A small masked image model, trained from scratch.
Data: trained on stained colorectal tissue patches (NCT-CRC-HE-100K), 94.0 epochs.
Rows from expert 6 of block 3, named by matrix and row number. Rows with one number belong to one neuron. Each number is 128 + 32 x the weight over its row's rms, rounded and kept within 0 to 255. All counts start at 0. Numbers have three digits each. After the name is the row's rms in percent of the matrix's.
# up: expert up (model.blocks.3.mlp.up, 16x160x160), inputs 0-159
# down: expert down (model.blocks.3.mlp.down, 16x160x160, transposed), outputs 0-159
up.20 098:164192120165107146135159125116135129136112115115148155078103106108157132110125094232139171062111144228127140143162134121081100144127135044111163152111152161148147122106137154166140126077116112115140135080110117114078153146119104091129119101148136110132104150162099096128114081168122080134156158141100099125170188141043163101120128152100136141120151076124118157072134135105144097088114059092132085162179133166192175087229106123125124098124103183090175129103148097166137137114144155
down.20 100:134114110106147178148119139145105126149067106145055138119089170082125162140129130090122094076095141192129151149161082085148097105106107127073214108172132147113127101140148107149117112148100111069125108060113170127134146142126127101089127164130210103139110123131138108163176082160137112204026147140174143166165102150088115132157174164116159115105122131156170123127176087178131099153102141119103079135149097178102110102117166134140112144079114074139191185166154192138145139098102107
up.21 104:158113113125125178194125145069122085111095158184157123164148149112123190157110133115074143158202189111084136163144130129131089129142132118098098082098043125102155159085102112102092101135109122131097186124115115122102097107113149135195110150102157104128130102154128113132117100112150151129194191131109143113045139114089108151198127125090123083111169158096103114131109193180117193119158128141152120134139127163082101113125068161097159074145160085190125103110151095206143084131118099
down.21 099:071132093135150149122101123145048117132232101125106111138121151164118083100084112151087128118110120092116044156157169125160176170157148171102131207164126156079101120142145133161065147109145171095123144094115116165128090156083114146156133157111133126139112077096150149142171134152189172135169107118085158071168101145113177087103098093100080121167140137164155099068170143133125126098109137105152165179109103150153157111081085147126094123104127168128106115082093073073150143149191128
up.22 094:171160117110123155105133116125210120097085101114176135176154158074092098144098105105144106117044164143108160124159156140134143122127103102107134093150157100128142142080190154053142176116127154056127123116132118188104121052128090141122108149095199093113115140141144140095099085082133130119143161180117166152132158154145079170104115137080142142084193185114118113140159106142203185103144118152149154131105108124147104133053071160094121112137134127183082157131074090150180102129158149
down.22 096:103214136068157143107117108094139192114199201127097069134135167133156122146154101067159154124136153075133125117105095118157111147099085123124101143146119122132182159119130068101039136145083135159120065200137142118162139140137102085122168115136161120103092096120126108083142152112118155186128124100156103110128076087175145142170126143123135109145151137177142099104129076079093148130103095165107169094139131193085137164117125098110219078121082096119111109135095071091132131176118155
up.23 094:179124113143115146177154075050045171085117206129126100105119100136156058130162087163159082076101159112149080140121120089146105168127136073158165102096122147111114141154134084143081141125123179147193102111108117125096114076106178119167149124129181063173115118134114137172089123150143111135167101062081103137152121117137078166122083121130122179184145145154068122141102129127112143178092142128134134173160133122104141114091176083124168120106130157166149075089211149134143142121140140
down.23 093:084172109180072081121098162144111127162112129116156114167090106160157073116114101086142070102079103126045094131159083121178155158159142093152123140133128127142123065087137099110128109113055080117131124144177113145150141062124127179072082141144141149143134103135183087146121103175103082132115115160126131147107124149186121201078133156060085087070123128163150084127146192131130143111105195176090139083139150137106094140139124136126124090158158135153142091179116156090141110130134207
up.24 093:165136194145118079150128092114113171153126115139110152152184113078154141133176085155072147080071118145131134153104083126189119143065141092077221142110141115095119131088068155062119186062149119201142139172172134142112196121153112129153112146157105091138060112103144141139137153198149095143115146110111161170090156094116128142133154084133171192050148106105143124123094111152107097168099148116166129099075154128122073160142143129137108116157064150145104148136116126118145104136130155
down.24 098:095164136097086146145114158191102159116100075154134140155102118107127134123174082143116123158111180126142128161087059069107143104079134061146149145139102089152122127141099128119089095161164119101167114143150138165157168187188091188109159102054128124061134139083196175111091116142145183130159085138092143171136101127151114124138155172173119158120157204144139092155100087106147124095166149063119129097145149097136131109144084090145194082115130118139133166135104161054138173182122102
up.25 097:106101123083136171122151161185136105126067124087136172128135118104112097152129101144100049152105133194051103108146093170033149116186193116118117146160142136085159121134161156145075141126153119169138141122116135120126145173079057135152093184127176099104098139148136158108136116071108152131115168143101125132156198149142123100108139114128125084135113097131079128118174156174137089026140185112148141121128102051192118124114164096164080167151153107111112155093134137137110130155163165
down.25 100:134204079140149201151072160119135149168169117116123104145118159121124135072129146121106131075099096165128107107105120088129140139129136109106157102158125142178166149127107118133124087084083177122135086171141134108181130225156165148160125204119132102100113198113130188108157126134195209103077098111165086116097134152166119144141151203134124131132156168157072144092175129142168130093114081128102121196114146122107135124142121118143136124109173131071107122172130047162115150126170170
up.26 095:108058177085149138083065117180163099106110161144157133094136187104117175130133102163094085166121150124153112095124115164125106105162027131134121128198136191146086092072076116149095140170148099090101138096138126149105115121102128159118092198148141116158187168093121107155105133131186143173080171092105091141116139145110119149193136156156135167159092113133173149092150106147222144121115148104175136143096117123194089150154077111134097121182152146125102136101099112100107113107144100
down.26 097:135095147109171144169120098073079179108130147136096105092111117101135118062138095190123067089188178179104127178138126184133117123114116168117152121128117147152104167133079086143142143133117167148108120081138148156138125112144093113127076209100114121162154098158089181113142110140080143078130133148159169106151134126140175049167073133126108174076088123105147118110148107144155111150110087174189125174097089176132192087192094128079127153199161137126140118102116081136125139136172181
up.27 089:127144159094162116199115186230111121120131108213116170173114118134100147072125103132114156147140122142080160133140096103156116110160130066149154117088114096182120130097103130124123161149106126122113128088063128135124163108103043090125158149157185132146133177140124076152156156159123093110121155157119156095157215155091075104077132093126152168106106103108098103101104117120116152138170168141218075151125129129104164127116134127138070085101104129080098135095141168083159185089155137
down.27 093:149168108142129133136144175125114146125178094083145153174091151072181188131076078159101175107074102109125148144087189096122135124082100163132087158143141178139131146119095101143184116093096072140125110129141085128163162126129144156059110112103117099159120098123126138151206132177180123139089137093155111067111159136156113109115106159155166185102139183091089123132175066112116092091108078124115113130184128059139158108127119064118112215103099132122143142085130127093090129114060108
up.28 102:193118159099129060138133178108112118051095142129150094108174054146171054120121129154156170122076145056126120099140136120219074146138138160139157085146135131159090140120158132098120159113113140111109090143147121121120120116138121114111129140102142084126162218118148085156115101093129061138143084181117109113210107144103144114107119131113081164079187144142200107125145134170177127169149116123136098125175146143131111133092164137133142069129098151127104088160113139198083114145168186
down.28 106:092201151169113132142153123174110147116158193091127157155106194099120062134098126140064130167073084128073140176161113124114089183133142160118089045149121169107095178126122145134184124129096188120156090135094107130128117158185112128089128180130154141139200158121149129118141089091120140181097154092080082124137097154074133108145126148168113085115081075077143141157073179142145116154156156135100169157072133083121100086096104088107117157152117118117107128163105160146158084117106156
up.29 102:107051097143129149119096088107127077159110143169066119099136072108159128138075134124170136168173104099133082161119155108159111118102096160141139120096138151109145151099152124110106115134123126177137099110132062061103152170127112138081091162126090114025146178091147073158154156130139131130149088135130115186085153107135134104111081138105118161126089127129140164143200082119179195145129124118163128185081162196146098115132159139106157159139132111119067186097157148170155157216166128
down.29 107:152128131151120140171107144146141117116183076127164147125136101168139165118090147104108152136157130151139094126070159133132153098108142111148115106119149115142166142149089128156133096145123192184091158087134132114054108073150163102116152099126061111061119069110132107058139127162077129116074186147154146132104156198111143152191098118119115127085098094123111118113146118103140150114100109162103209165135070078050119137128152171194135201115098063189102125109189147120132093138179125
up.30 102:069131139157075119084146128126143142105091124169129144119106082158130108117126082114123078131165132108124170109115154107111148184138149128084098108156175134145122123163164090117157166115103201117093138122125184141157127126113128085148096120094141067132106163152101084139124079100170101066163131130104132150195084122127197159161071177155137147087114163113049073127079147187062130177128097126135124127147167133133126136051099135107103187164115232122158147142116076159168093126145150
down.30 100:117102108065111095195089114113166121218057130101139118128067118102174123164074124093129070102102131146103163115128111139137151120060140198142067127070135144108143156135105108165110099112102157130076129101117165148077187113118097081085159102175130105138144147120104192140102077103162120181110185123088163130134074160138157154076084120192190147127106136110151125102151112080135170130128123114075143161112135114111089101111129131131144141094135097130083155148115049143074104126098139
up.31 098:128106219132136083132120127144104123175142084113166146156185104104102105094124099109164125122139111156126129126134176145134106146104158124133084106150161107127129081166153125080106128112164132158106109132100160133169140107150172099145098137210098187110123138158095170127155145146086098139120167196086131173117165096082165219086153121105083132146111153081140118102079097059142031153146119140139219096137110154147117141150183119131131121156086147136188106102073088057094147144120108
down.31 097:122209158125102114110213150172117086081136141138116116130070151173136187115095154077119174146042153049105147126112079127171165156179174100151163105112052133117118126157080157106148142160117154075126104132161133154127125115125179124186129134123144087130146156158124031094129137113116103149152135181104116148120147050094102155151145094121087105128128098124153090151106052148091147129155166146134078160132102117097148125115189130120127202140122153126150160093109156103125109140117161
up.32 093:065118134169153172146112123074124079139112179146097117096070144092137074083066092100145162083175175083101130084092127136180146132115139131042120128125124139152075121161158119167170191165142127176218116168142165046133142133160061149156172130151145137161148136084091147099150097145150149097128137155139166115143101163151095098093133104091131121110112179103066131138161120123102130130147151118104149134188106117139154106122121191132083195112109157140079112114131130163103098122134065
down.32 092:134082116098086146118119113074123070143085097130072114124116159108093092147072095157153123115109141122125127113124153128119158059115108193228062119106095142142135115168134159119140076141128163088130099157131143106129059135165113097124119078143119166107149110147121096120118177140151107153133120141183197176144176110139151093054098128075100149179127131095112103171108064149105118086196078150156128105118042113129153092119143128175160122113139119129117178070172088160096087110159149
up.33 094:157109164129097104128132175087190176090099146105137055174191089138175092151135148092151159098151192119118162128074113117149132108102078148071176051133123109156090176125115145154085086159086205057132179091151060162137135106118163088133109142159158128150118108142101116106143119130166123142097169114130110166153098094069147086124160118090075163150113140181064162120142131127112076125140159089164148125104111122106119171185132146144107097092134105161191099150150118157145116144160114
down.33 096:161122136159144073144132144162084146145173159168139141151129178122154122143127119140132115162166109134130118109195106108152164172126073140075088115154114074104115087154091119101112073127074129165137126115128081132162112179129123042153121175108137096133084095138114145154145100114102129143154088138144154112101146119161110124095176118167100153171172081087196149111106139138146148174101173109176137193172139082172060143151129114117077139141130108186030158123139147080094141196155206
up.34 102:082107143105115086136074176089109173172171196137167116128153130146123139111068119112134130130080154104124135147097140142159150100118093130093149119132148128164130151132155095147112199203160121106076155151069138057173107153132116116152133160112172131137100094122126091101167139110042127119095137127102188164144085126134105228105123089120145128068118110146147177157145174104094144141120104103124142120110193085168117096078106128130166180177080182114097157115082096114183170172154132
down.34 101:129173086120142106142128164167116098122123152157136144115141095105111107152100097171131123165141134184101132095136191203119087098163150133162148047155114118147107134125198134159131141068180138169099113114055163085113187082084102129192084201124134143096094129192146156167049172138139147148155127099138138122156115106110190130104159163130110133119141126168128096104121121095164089079133139113110154108126089181168128105188141105158082147075125165106099171088115125178106120079083088
up.35 105:106114133077126098139084091140121130089192117098144100108103135143120136185116111110152167123109094127157130111107112109108066039127093132096094137127137114135213174103137133105126114127124146128104168160158073064144122166130162110120109171155154146161181161132139186178139204100117120185093129126120107159141097134057104089088126086111158118070120211107098160180090116173137078120196156182119097119101138189106115109150146127136156177167117120150117128200089142108085161119103094
down.35 105:158055133163149089099141089107137126130116125186155176165194133089131139171099181099128113145173135098104152102144114139131116112148096123120129160085125166148147138133096118140132104110104132194126160109129122116131095113137118101146063109090079141118095159134197162135089119062154170101102133189122111054114155106078142106206177092047130196057127107191134118084107171132145150054132116139133112127148145054119138121140100104094109119118039098111153146157130145134106161156161125
up.36 108:171155153144129115118121162133065125129140061091177098084059154152129114175124149137108131123082137137123181142117142095125143121167112126085126152100134142120167146112128117127157154230101096144105182097072111135151135150172095146113110107105105074089139171123115109060068087160081148152103104142175063138134185148115129138125127140148136223167099130105159079085112103179210144101147088133131150105160132127097133113066148162099151088121114141128180190111118109123188065142138125
down.36 108:092168189154128142068158124167150089102105189150110046078135168113117090070073144153147109142121143189127099141126080134138144113144145146174153119091140139147201106112134056159132140198141125099146078162113115128078136118124107161079143171217120104120140117104142145115129157172157141147133179198132107132141079099130096096132136085124112122148085133120106131095119138143125126112164141144133095166124137175139177070093136143072157179083104127156131158110101188064193130104153073
up.37 107:150159144143119153133056114117136161121127144130095128101113190126131147117073062119152128168174131149121093113134093191140170080179087123142084145123150141082124129121096123115121179155098156188143094098088111208132099170144062162084086127064106134160195118161100089113132159113133197117110141174115154065117125114105099129063087071125158090119232152085122127156116125127085100141152138129101143124176117132111165112102160130137093170116112172161138115120117168205132093109109160
down.37 110:185121178076127105108098123107127118110120054064113062182155189077134204130130125133123108118137151146114053142108175131117141129140182084109140139129119180095101181131133096111124149145119146112137130114126108152161116174096043171160151133143120169152168112118135159077134090106105145093151165141146121153107161114166130087112184081096161143087140149177164122175090115134189141143131166104139099058077165111171145133076128180108109130190097159147178113125184119163163109178114133
up.38 092:105138075127118143178148202120108134155174118165087173121146102055175137136166105158167090131158122098173120149100177131144131126139122172123127118089129113173112160102144174139182085107128126175113110125106128136129110078132136122174141140148150103071057034114165096096160158109161123144108152107081156129123174096089116126120083150107134078173152060188129132137134166155080120124145145081179138120101105145172159095137108051140145210074138114182092096087099088160164127141114108
down.38 091:144113105124153117077138167129119184115176121105102108102079120162138109124163135154174146190196116131110093135185130174189129130112105114142099100126116120122157142073105112115086142130133173099103149060141161102066190070192150153052137159123130132108105069084139117061107094133199127145087151149118160124144111144124099126099106185109098162124112113113171147139091165165086105219126142086077084129113147093151133181137124193119138122059109144083147135119104120091143117113186121
up.39 100:119154167158124138120093146095092083134121184118089118167161147143188141160154117079140084112136106101111132122166198100162115149084119091125129147087096104132088110209096155079138108109143152098160164207182129182097071141160140093188137148161133171107138112089087160094138098136121122128086200133130124130100074149123115140123141108087133057120127085124066126132118159174117123117160141163128100065121072135101125130105116219086107116151112073167136182162083158168112144106156088
down.39 100:171109119121145158070142171128146116083176092061075156119167077181083086139145050137099115172123122131183144094110139051152146077093146127127163152075091105081141190107143150156166118140161097125125143166147137164185160179136093086155104081145123096128072096091135128128131128136167140073183110102137136104145062132077115115109129102229170141097122140131115111149107125138091091114114163166140113122165135083099134094114091136139142179090141134138164095154150079113139177080145149
up.40 095:113166137142115174145121117180097152119129087117148151170156120118162094112140118087098108132130081145154079144091102138127125144125101154151179197115109095217076100061068106120184105092082083131152159126157047094094105133190156112090167167149075146109151134113174161127064121139127130111114126151053151114141095099162176156146122182143158166098174173103177110071106047157136096142131133116097127143124155172086156116132167085155161096124098126093125151145155081121093121152139152
down.40 099:132123143082102063176122113111101120146106106131154151161172176136118173078176134138079154148133085135139143083170108156105160150111086160076157112167164127082134130140130071150142121141158130172096131099135123124144143131114182140127138051106177101143120129154099154151148125088108126175204131130100127147149098143217101105138173130127101128169132088113078104176053107094183119119116173100110131140091190199117120128129102145134147137119096172127196142180064167089058116149082075
up.41 101:102140102142101147158097060130127131143089116116143127160128148182131119177087100125231128108182110146193193137112108145142164079129102125148105084067098126134088163142118160164131137159142127159139127127118085115091167115083105081142142123112134144082117180118119095179148141200119115103123125145098120092140118100094097114034124148118067090086154117134104127125163122101172160206156141083103113102096112146159129121121121134220148192116163094113166074112116119158115053137189133
down.41 093:197081197130173148074115121127101099150108123158106157143140149119127186177164147147140099089119118111171089130144150162182117150106160112118131133170110100119182127173169150121138111141136154132128089140132110083094133097062099112124151149088128110132118144113137191113121118135088111189120203091174159135122107189061165133127155171055146137135071120096164117100053153199100150175124149095090109119115127072137148214093150151167141125159153107077130174158128153088150081095128105
up.42 099:182091107127148120150125173157098114147109169077169130158172170117099075106166095125128124140093125134068073106105096213095093106103145130065084142158136153138117173133154121130128152168165118112168151149129134171098124148161117124090067146150084129116125130133095119111147134072124129098120139158090178151150184118135126180141117123123148187085086125075126039101125168088174112154160084148176110088028105117173140170155127095080130128105178113099075133154145117144135197122155172
down.42 106:138152142122111157121147142098138114132116157101162072134201106095132135096103126075189141114107101184151128178180107103111086157128132117136116099136155152121087066135129186152127180138113136234074112101124136141143154163162122129154144155100143116153170141040135163175118056166197099123090110148096138084152095142106211142151122156153141096133185129194146125103072136098055112101144148158109126143113107075113134127108133101061139171139108108122160130054121107135129158142088105
up.43 098:072126160160150103100129144101154133147095172119125070125139120153106109111135135173122093181142052129146120169133155113159092059131065132123153101056117177106099112112118104100120156141052101111112145166097171154177142165119081112110170108123134139146168101109195161125164193132082073162039108145124123146110115187168167140149084133200181090107184135116111166125083106122182111152138109153168189122136138122147116090160096078104132111120180158113101103138116144113130064149128152
down.43 105:096122168160093109169097177171147153108110125127148137178102120117165125120129135164128161115179187110084226150178145126129115102148154171135105089091139116156144132085132134093075135113150082154120123132086127104179148087168104081103135136117102131123140142161039130086127128105080143145105159116107123119184139105159153174115122116114093123149174120191074126102109154142212074042113073131128148169129106101181117115196098169113141117112165164144106111069184143146171169107102091
up.44 103:137137140145099124145095105186081141144162144064165112102098141120089116163116122144094125098180123117124158149129125132149141069165139099084068077143096113079170156080166076100135197129180122130134101157182191131108149212151142162125099158122095091125170149097126134133061148137086144083134095137163131140075063138117126122094148163152124171209102082069136163122117125161153092116168105163120157129202083125081134084089084157044113130119142144150157134121149130125159102102125133
down.44 100:127200142125100131132149117084190063101117171144155127103195099152123084107134153051149088122126179112132153110175134139132157151148104130093110049118199132117160117091166127144169112146078139152132111096130115065137170191092134127130131110157062129129116094119100106079071105062111133088099154190126153156123164045053104095111121184151131156113140149161162128124101144093155132160121088123167096143114142113100166076107165123138157121101145101102108134113142160121173139110131214
up.45 099:134151105133139172156123150142133119151122077131079139128167122188132064093154118150081108189108161081135111086127086078156149104139062056122122060167086078105145165206140132128138048149106117157177108085104130115075146173163095091128100173178173107133139111102156102108141126153213180130115174145075177124176105115134140081125149121132154114134143132130141173126155099104170123132068123172146161111167133164165141103105104130064110112158162149151111078152165107104123129145175127
down.45 102:161166149100087086192128127108087072153131113104167135101086109077142169117134146115100111142162119126068085046105134140100155126129124141087147120108165171156124105113163133097131159087156148158152134075102094105159096146119081148054088123124172090156183139112123106145121188124126145125113137144143167151167130148139092188178127195159129109104190082101131175131129103108090100109172073190116078191115127096169086169092079088111071083135176062133127117142099150143153134129165143
up.46 103:111172125152120153101177159102098182151083169104118121101094188184107142154049170135120123118142137150128149133108175120163180151117113071154097123089135136067169117096175184155088141094175149111216107124119119118091197115105076096134085098168099075113110135085106108144157106168084105146090150128147104127166086142125130165132169167100114143083179137152148115133143086129143194140159110139121137084134151139094143144060113097149141082126110098171148181137074036104114153115110133
down.46 102:175157145162176125108155129099091091195099145131106093086161128104090128129160161173146138077159152068166108068148137131142083174164122036180157158136136124165133097116131121105173131152162157172152058052098174120163109040139142144108168125142159143097082174096083127098082173171094161108148189108096116182143109096097140126110129127126074099147105144127135134078101108187109153156098138096102143123050116093165118138123130092145164172154171149141135147109127129138145099141137104
up.47 101:122122109111171112084190130197153142102162132121090146165130110127153045116117137107121161142106101100191127189098108109119160137132156140127124090087042148095114116176090148141141096108076126120150138108129127128159160167135131101129167133141050123186119126123139139066140105103130125093114171200168034146120176131130150111077129112047135108095129114095099130113116127122117168102093176166151139110158156134171133090126167130153145211165121104079120191166113145085170154059118141
down.47 097:110163112076130106099127139161206161132158131057143073110101089161171148126086116109158082213151128089141211145124157119104079127195113156164129130153067137114128178110125128095118121110143141076171074091138148122074111146173106169104165059182126118170090106095141114129195147109134172086150136161149119160123150152149132095128140170180077087106137128075130108175100161098114143112099131107108149142180117097123158133121106095115074096155105179132087109152105129089097133112175080
up.48 096:095193144167150123126127138070135077125112132118159130130154101190122100181118160150112142165105148161044143109145164160114087175172196099116081118152171106088119094121110140106121110124169107133136115127076152095100112094093150157181112069159104145086143088114137102133184110124126187116080150110126100124109083085182099094110166114148082168103128149107111118102113133095117164157126152117211192155166128199179149113140142040124179174137107149111160086080129147101131086089118109
down.48 094:098122110108114147079110119078120127127155116141128149130087143056068141096109162099137104055079113078132173101148115074120105120100194119132151135169149145152143168192170104171127129085165167066120096148201111105131125083138098161141121113130164102146178162068142127167121095086120127191160103123079151162108171188178117115137121142095094169148089176099151120135155104092142164156113148122144137148137143136128052160094079099076105152150105135165113147133071094114166099143201070
up.49 088:138090125093170082133145119113084130102140199144086136123099142158088109135097128193132112097141097141122091189123175109098106129100140131119079165098157120183120056085133143091141090162040115155110177100120107172076112153129122152087097087158075107146145159104168176198124126177120128094100169146147075112175060116128137166135124152093094140182108070154166146123089139116110141148161081141142161113095142091138151144163090182113136110110183107157144187127183085167162136151155094
down.49 095:201098161152097112126146106125109105077152098133203099129124073132128122131114101200128194133165153099151132156103057140086159160134143125149140130156126107111159142137126092140153063161144143082112129141170130128063123090140123178185136140097185162112101161087183089105080170148116077158161137104128121130143125078100126132127127199218174175152152115071159164138104133133059063103154095112117152079122099139106131099150147162138142083083131142083164127077097167141141152110148164
up.50 086:160143167207124089061114126155091114082170149135108110063101144124141049156142114104093121168107168107133093138193197142151137167133131163118155134212096109094141097128097084133187148151108169122127085100148098068112079105107157117119149145127123121121155121135126155135105149168080141148154150130159099183112079077065184172084161108144109106128180079139119170122103106114089151097154158165128113149163108124119158160177154083172096135114132072120135106083101086112136101101175187
down.50 092:145096132096091096152108093076141106149142123088087188186109077110097077142120084165117106209078163096145134145192077124190106114105110059135138121149128109164101077121157121099126147144173110101130090104107117145130118150131109216104101110138166139168133126108124105133082126145117124161169101133177168159100101146139103109213093104097147133155134164214081151063128160156075171095170107090104111153114127134132087088118140137140106123145142111106136159087192175132110090169179144
up.51 100:123073155091115112108112163175166107126143229112124137111110100171110118149138129059110109129127111139145142091165064102113133138145147137064109074123101086167091121149141152088116114120147130145143058174134099156190088068138095130117166174081147134132157070108126140107169160116092103164125154203142183128216167101118067098117135195114150110125120186104136144148129097124175136123118177123157161101186062114181146160107142098101126141136106139133065172102128113134124104170111159
down.51 109:121121036153111168142168161094153126086140191098145147121127091145155135160138178106114151126119112106192096098176120094121139088109112148143065108079112126148077138122108096104101164147153127196103072154104092107089157161141143079129150204160117116138150135134141151136188173106181099121153168182138104104195132148119101095185133146083084145139147139205108052135043108115169143156098093129086042100127122131105146144126139114125088099103135137138129089116094088118113126150090132
up.52 094:144120110112105141140104095125124122146127123130106121159122088101069191129141039090143089123114164076092163155130120158124203114076129125162157113114095105116145109081146104160119135090144145122164114104144113162123147205124072122096128119127066176131095051175154085066196126130136158160169207145102178123087121130078167128120135113149164112136199138125073115135142158139128097103147142085131107117134167114196181093182148086152167133105125123129151085152126143086198096127189125
down.52 102:185143100155127147118095130131097102165120114149104077103145100170106141136141125147139141080112129181051107209123102091111112128094122160094117156137171153158111175094168181185111119085069118140173116109140177045053164125112130096127163121122085112139107171153124134107049094119145095095145133132129126086140150091048149172119133121124154109095106106183155144149168133117112145136122146124101090147124091163088073114131151114116144171133065069098118126146160102042171132196119169
up.53 106:135081187110092184126106170091156169123148103163148119113223093095154112061161182082105130089151106121156116118128133095156094111045129119109156163140093129116083100127102159135145104144120093138130165118151132113127104144199105070143129080162079123097130173097144130075138135164124147122154128098090152118151146140144159029151159107160083093115186164102116116069155154132123187099114131127145106190101111165128090143118142155118164097149188143109125144161087208081170100141114159
down.53 112:147160173139121200081163136146111107132133124139165111096154108123137112161122087147140083154114133191151077145132121137172159148127103141107045129158121065156120197049170154151093130114145121104175119222133138083168133076175128177087107113152190110117170154132144191153118130114125117123078132119102151127197112140120087158084120076191144090115062103070126087164142133130148133133147158113120162161158098142104152147120124180135121084160068130135114094128074137096132192160141124
up.54 105:100108113159161150138094181144133133158116200127115130099128127213146146165105149106198110136145089174109146155095134111162150135205143090126083127099141130050075115068128118187059110148119101073116132115078114123183145129174107097115173090175116162129125054132124085136097120175048115147094118176171098113106123167167114078096156135130152150181116111111143130121102080133123138187127115171168098158116089161112145121183142136153190139113116171119128114128077119133091073124125106
down.54 096:158117136155169130111146187159155135099106055104126069178116091153090146091144211136145122103159086089165155102092132060095132166193180118119164089133128128140143124144095205137080134180117110150070130130117150105083143077142104115130123088140104153084115106069090110076135083098128164146125138068181103131120116108137124120111119110126092115158169111194179143127096143085144101164055107114110141134122135109151090158152146096083153085148065143196146108160126165090149121067113110
up.55 093:174160174185118126197140098128138160154139100157102108140049118062092182107165092150153069132189171109121131102135106094172133136136147135124127104149084195105165123183169132158154113093137078105067145113173162120097147137118120118181100150153155160057164119104132122095179127136145127102158136168119086093154095131176141067118118065138166102163106166116160116093162128115128122113059102066132115146096158123090086163062120096115181131090138163145174106118098135113159142087119169
down.55 090:170077110127156097087111141131207172160086122131133149108075128038114136133110105142135069160137172101094137070124107105119134112094114076173150149118137112105137136096140151163176147114169085082143147104133146111085137166148130122047160140128077148129164116130142091137095145178158149105115088108067100177104169159143140103154110095186105099064055111080133102118158169094184135120141130084135160096154107135145185122125130111085111163129222127139169143154170146141099146152175184
up.56 098:084088123078123092187145136069164166123169163106083151099136142148106155135129116157179080139104093114144136090115132100154188139123113148115184126136116110143095062119200130141153082129079127124074148095156143122133168097112151123130060123089126164137098085171142113160130102124167174136104149104092100091178090126118101163097148140084138138104152132154137117118130169101135181074116062142119143129145103057150105228113190090116131172071160144087140147181124098153164202157137166
down.56 102:183120135119137149133125115131085156100091093115104184115118142111065167151171122198176081101148123094202078112125134142107063090105142144103100141095080173114164109127151096103155102138193076089155187133123165142088124092119126117158046131116168152163103171132102126113141179148133025151079158123130140108130185109108143135193129159099180067104152126104149128143117121123094134106096129090095171100106100122069173119153140100133123074090144159105094099087141108163100138130092170
up.57 096:069135091159151163136185123074132141115114158112105229122138098148110136123081121128116141121123144136176127103108102101124146143053174145107148141115107127125077141160154138098133089136151133054182093065098049131132134157119115143132104138179130128135161120092138155139108119091117140128134129111121071183115149087147105109113143172077168107090194156130108205155146183106102149132051161197110168116138102058153124115082164143108138133151073077129113159185092142210132136140134123
down.57 091:114109104115100102150120135179134116128116150156102143061115067106113191160150138134100114153131103113150190103142135043141078077123099129081084110112167139172135182181115095061199087083103128140128085120146123103170137155149122083077139093124121123087093131071122114138137145106145107097091120200097123113166091124162069089179090114102172130152144125114124144154149085120085154144108177147123118100148153192139178135116114161188194144093049183136116116127105101132123116150194116
up.58 098:105180039102147121168110138177154113097139056139139070136174084171067118161164107176138092169110088150132117116162126110146173114094131139136113117120099131119098102163162191154140171142173117160142137140163082158099084117104161131121180106113122106099156098201122117156109164125151074119078151121192129125103093106122133105122139135109142081142088099074104089134139166122114117061182151101146114164097118105126088207129156222147139095191113103166125101106140121091138162170101094
down.58 101:173145120104094140115163180172121106140121136102125127150137106101165127150126124112086129127099085091136197109105155135109096094060149140155171152148169080119140113147064165108171109151179119130134156115162067046130125124133000131095137160143095155118091128110173101129116142082128118149148026119106116092146113182059124200119148139121182106112173156174143127171122154139138154083133161131100168109141114123125093118146158132121102110143113163102184094150169113163094108162154141
up.59 103:098123078156091160178099166090129147082159190111076158109190125126171167187132187089138136185113149122084166133133102154158125170143209133098155077130076090091183111139161100111144138168152135165100152125125167201096092132138109085113135092113080130157112107159163104141148086092104182061121138117127162106172104116170086103090083107096121134123076128102101087124161112132149106159071102150067120160127139144108124086105114115104108110132184099115123070193161138144144138126160171
down.59 090:168142104103133131118082090131093148152061113147107081084168177156126106143137119117129135099133099080067119106027149144090115152099072166067141122159134166112086114135117086084144091123099145111148153143132129139128098143143098109176125109130110104201113128147074149108163144087096188092136131139117111157130105138111137148097097168089155071114142161138165134054150078123129193128146080190136157091074192158160081171151186163147136136111147185188157139149191133111173127114126107
up.60 106:173163120146105174097117084069124139071168057110166097130118125137074161147082210176170154084128154150115112116115143148091134225150131107135117141087097208093148097128060151132114135159160114166083140146111122138138106161151083108123121109124184131116150134131065091161121095117149104188154049112140159141124153091148162107075160114137154113108133082118126124055085146109159163087165104102148120142151137144111118141131141149110149087151105089123179183109095164114098100210136120
down.60 101:052104127104105168068176124087107126167113109155088132098125197125106137135143155145096136138119164171188205140102119105103133123085096196094128119135140129120066088118111120165077108166113102184116161059178166122166158130150136155128128147162158111015105090088157159149142105104117148119139160130110153048130145103130070151138176091113133140114123135141131128130147124124184131139152138121138119117091117125175113086077133161112116070109098185129114190111086170105181115091127064
up.61 091:128154188122153114145119120203203133169152143086082106138058172159136091134168064128190140209106094138081116097125156127116150076096124119130127113076110145191116131116157162133136143127128131062111141110158154125144116192098145138165143124139140097098123126114120190092129135147116130147123128122097113119148101074121101130077103161112169133146166115124072108078177141096137182003131116144134084128136142110138154191131084154079077178148135151120114142125087077144131122153119193
down.61 101:152094094100119127068171143088132139076137110084083126113079151138123145141119135096145114128196124159188174083120155109165063156081089099186104125125077160139144150139139175196114109144157102106158167149100157158063105121153162089117115127110117151189117113077122116154155138077093108105107091123157132152164149164111131150167109160125137126156051098144167108082074167147133173052133159055137106163118155166158126135169098159090075143135093105129121094151170072164141110168120180
up.62 098:107075077142117109154151159069158136131155140139152063162082187116206177086150114156140139146107120146172105125140144182150127097118120105101170065076111125196118167061213090119143155095136089123110148149139172063152161175119108107095106150085095140137088154160171097112175077155184143101097150117083144116133155172048119146080083099110172121136184135130142121114123170109134101128169074091137130157144095150141120133143174092094114143107107127097161148180125109157155139108126091
down.62 095:099144122130097151123122126140141100112080134111129144133087152145136146112146128144138129108128147154123160121143161128138120128146109183101093019104126109109144058111146127211131100119141163069107125178118131136101041104097119143100116122144128166197047190120095113133104117130074135182062126066164111139112145095077127123113099156133086116083144147161152110078112093115142109196118099092093167110105122088119124147108111111105117052094136072139170193162209138110063155105120091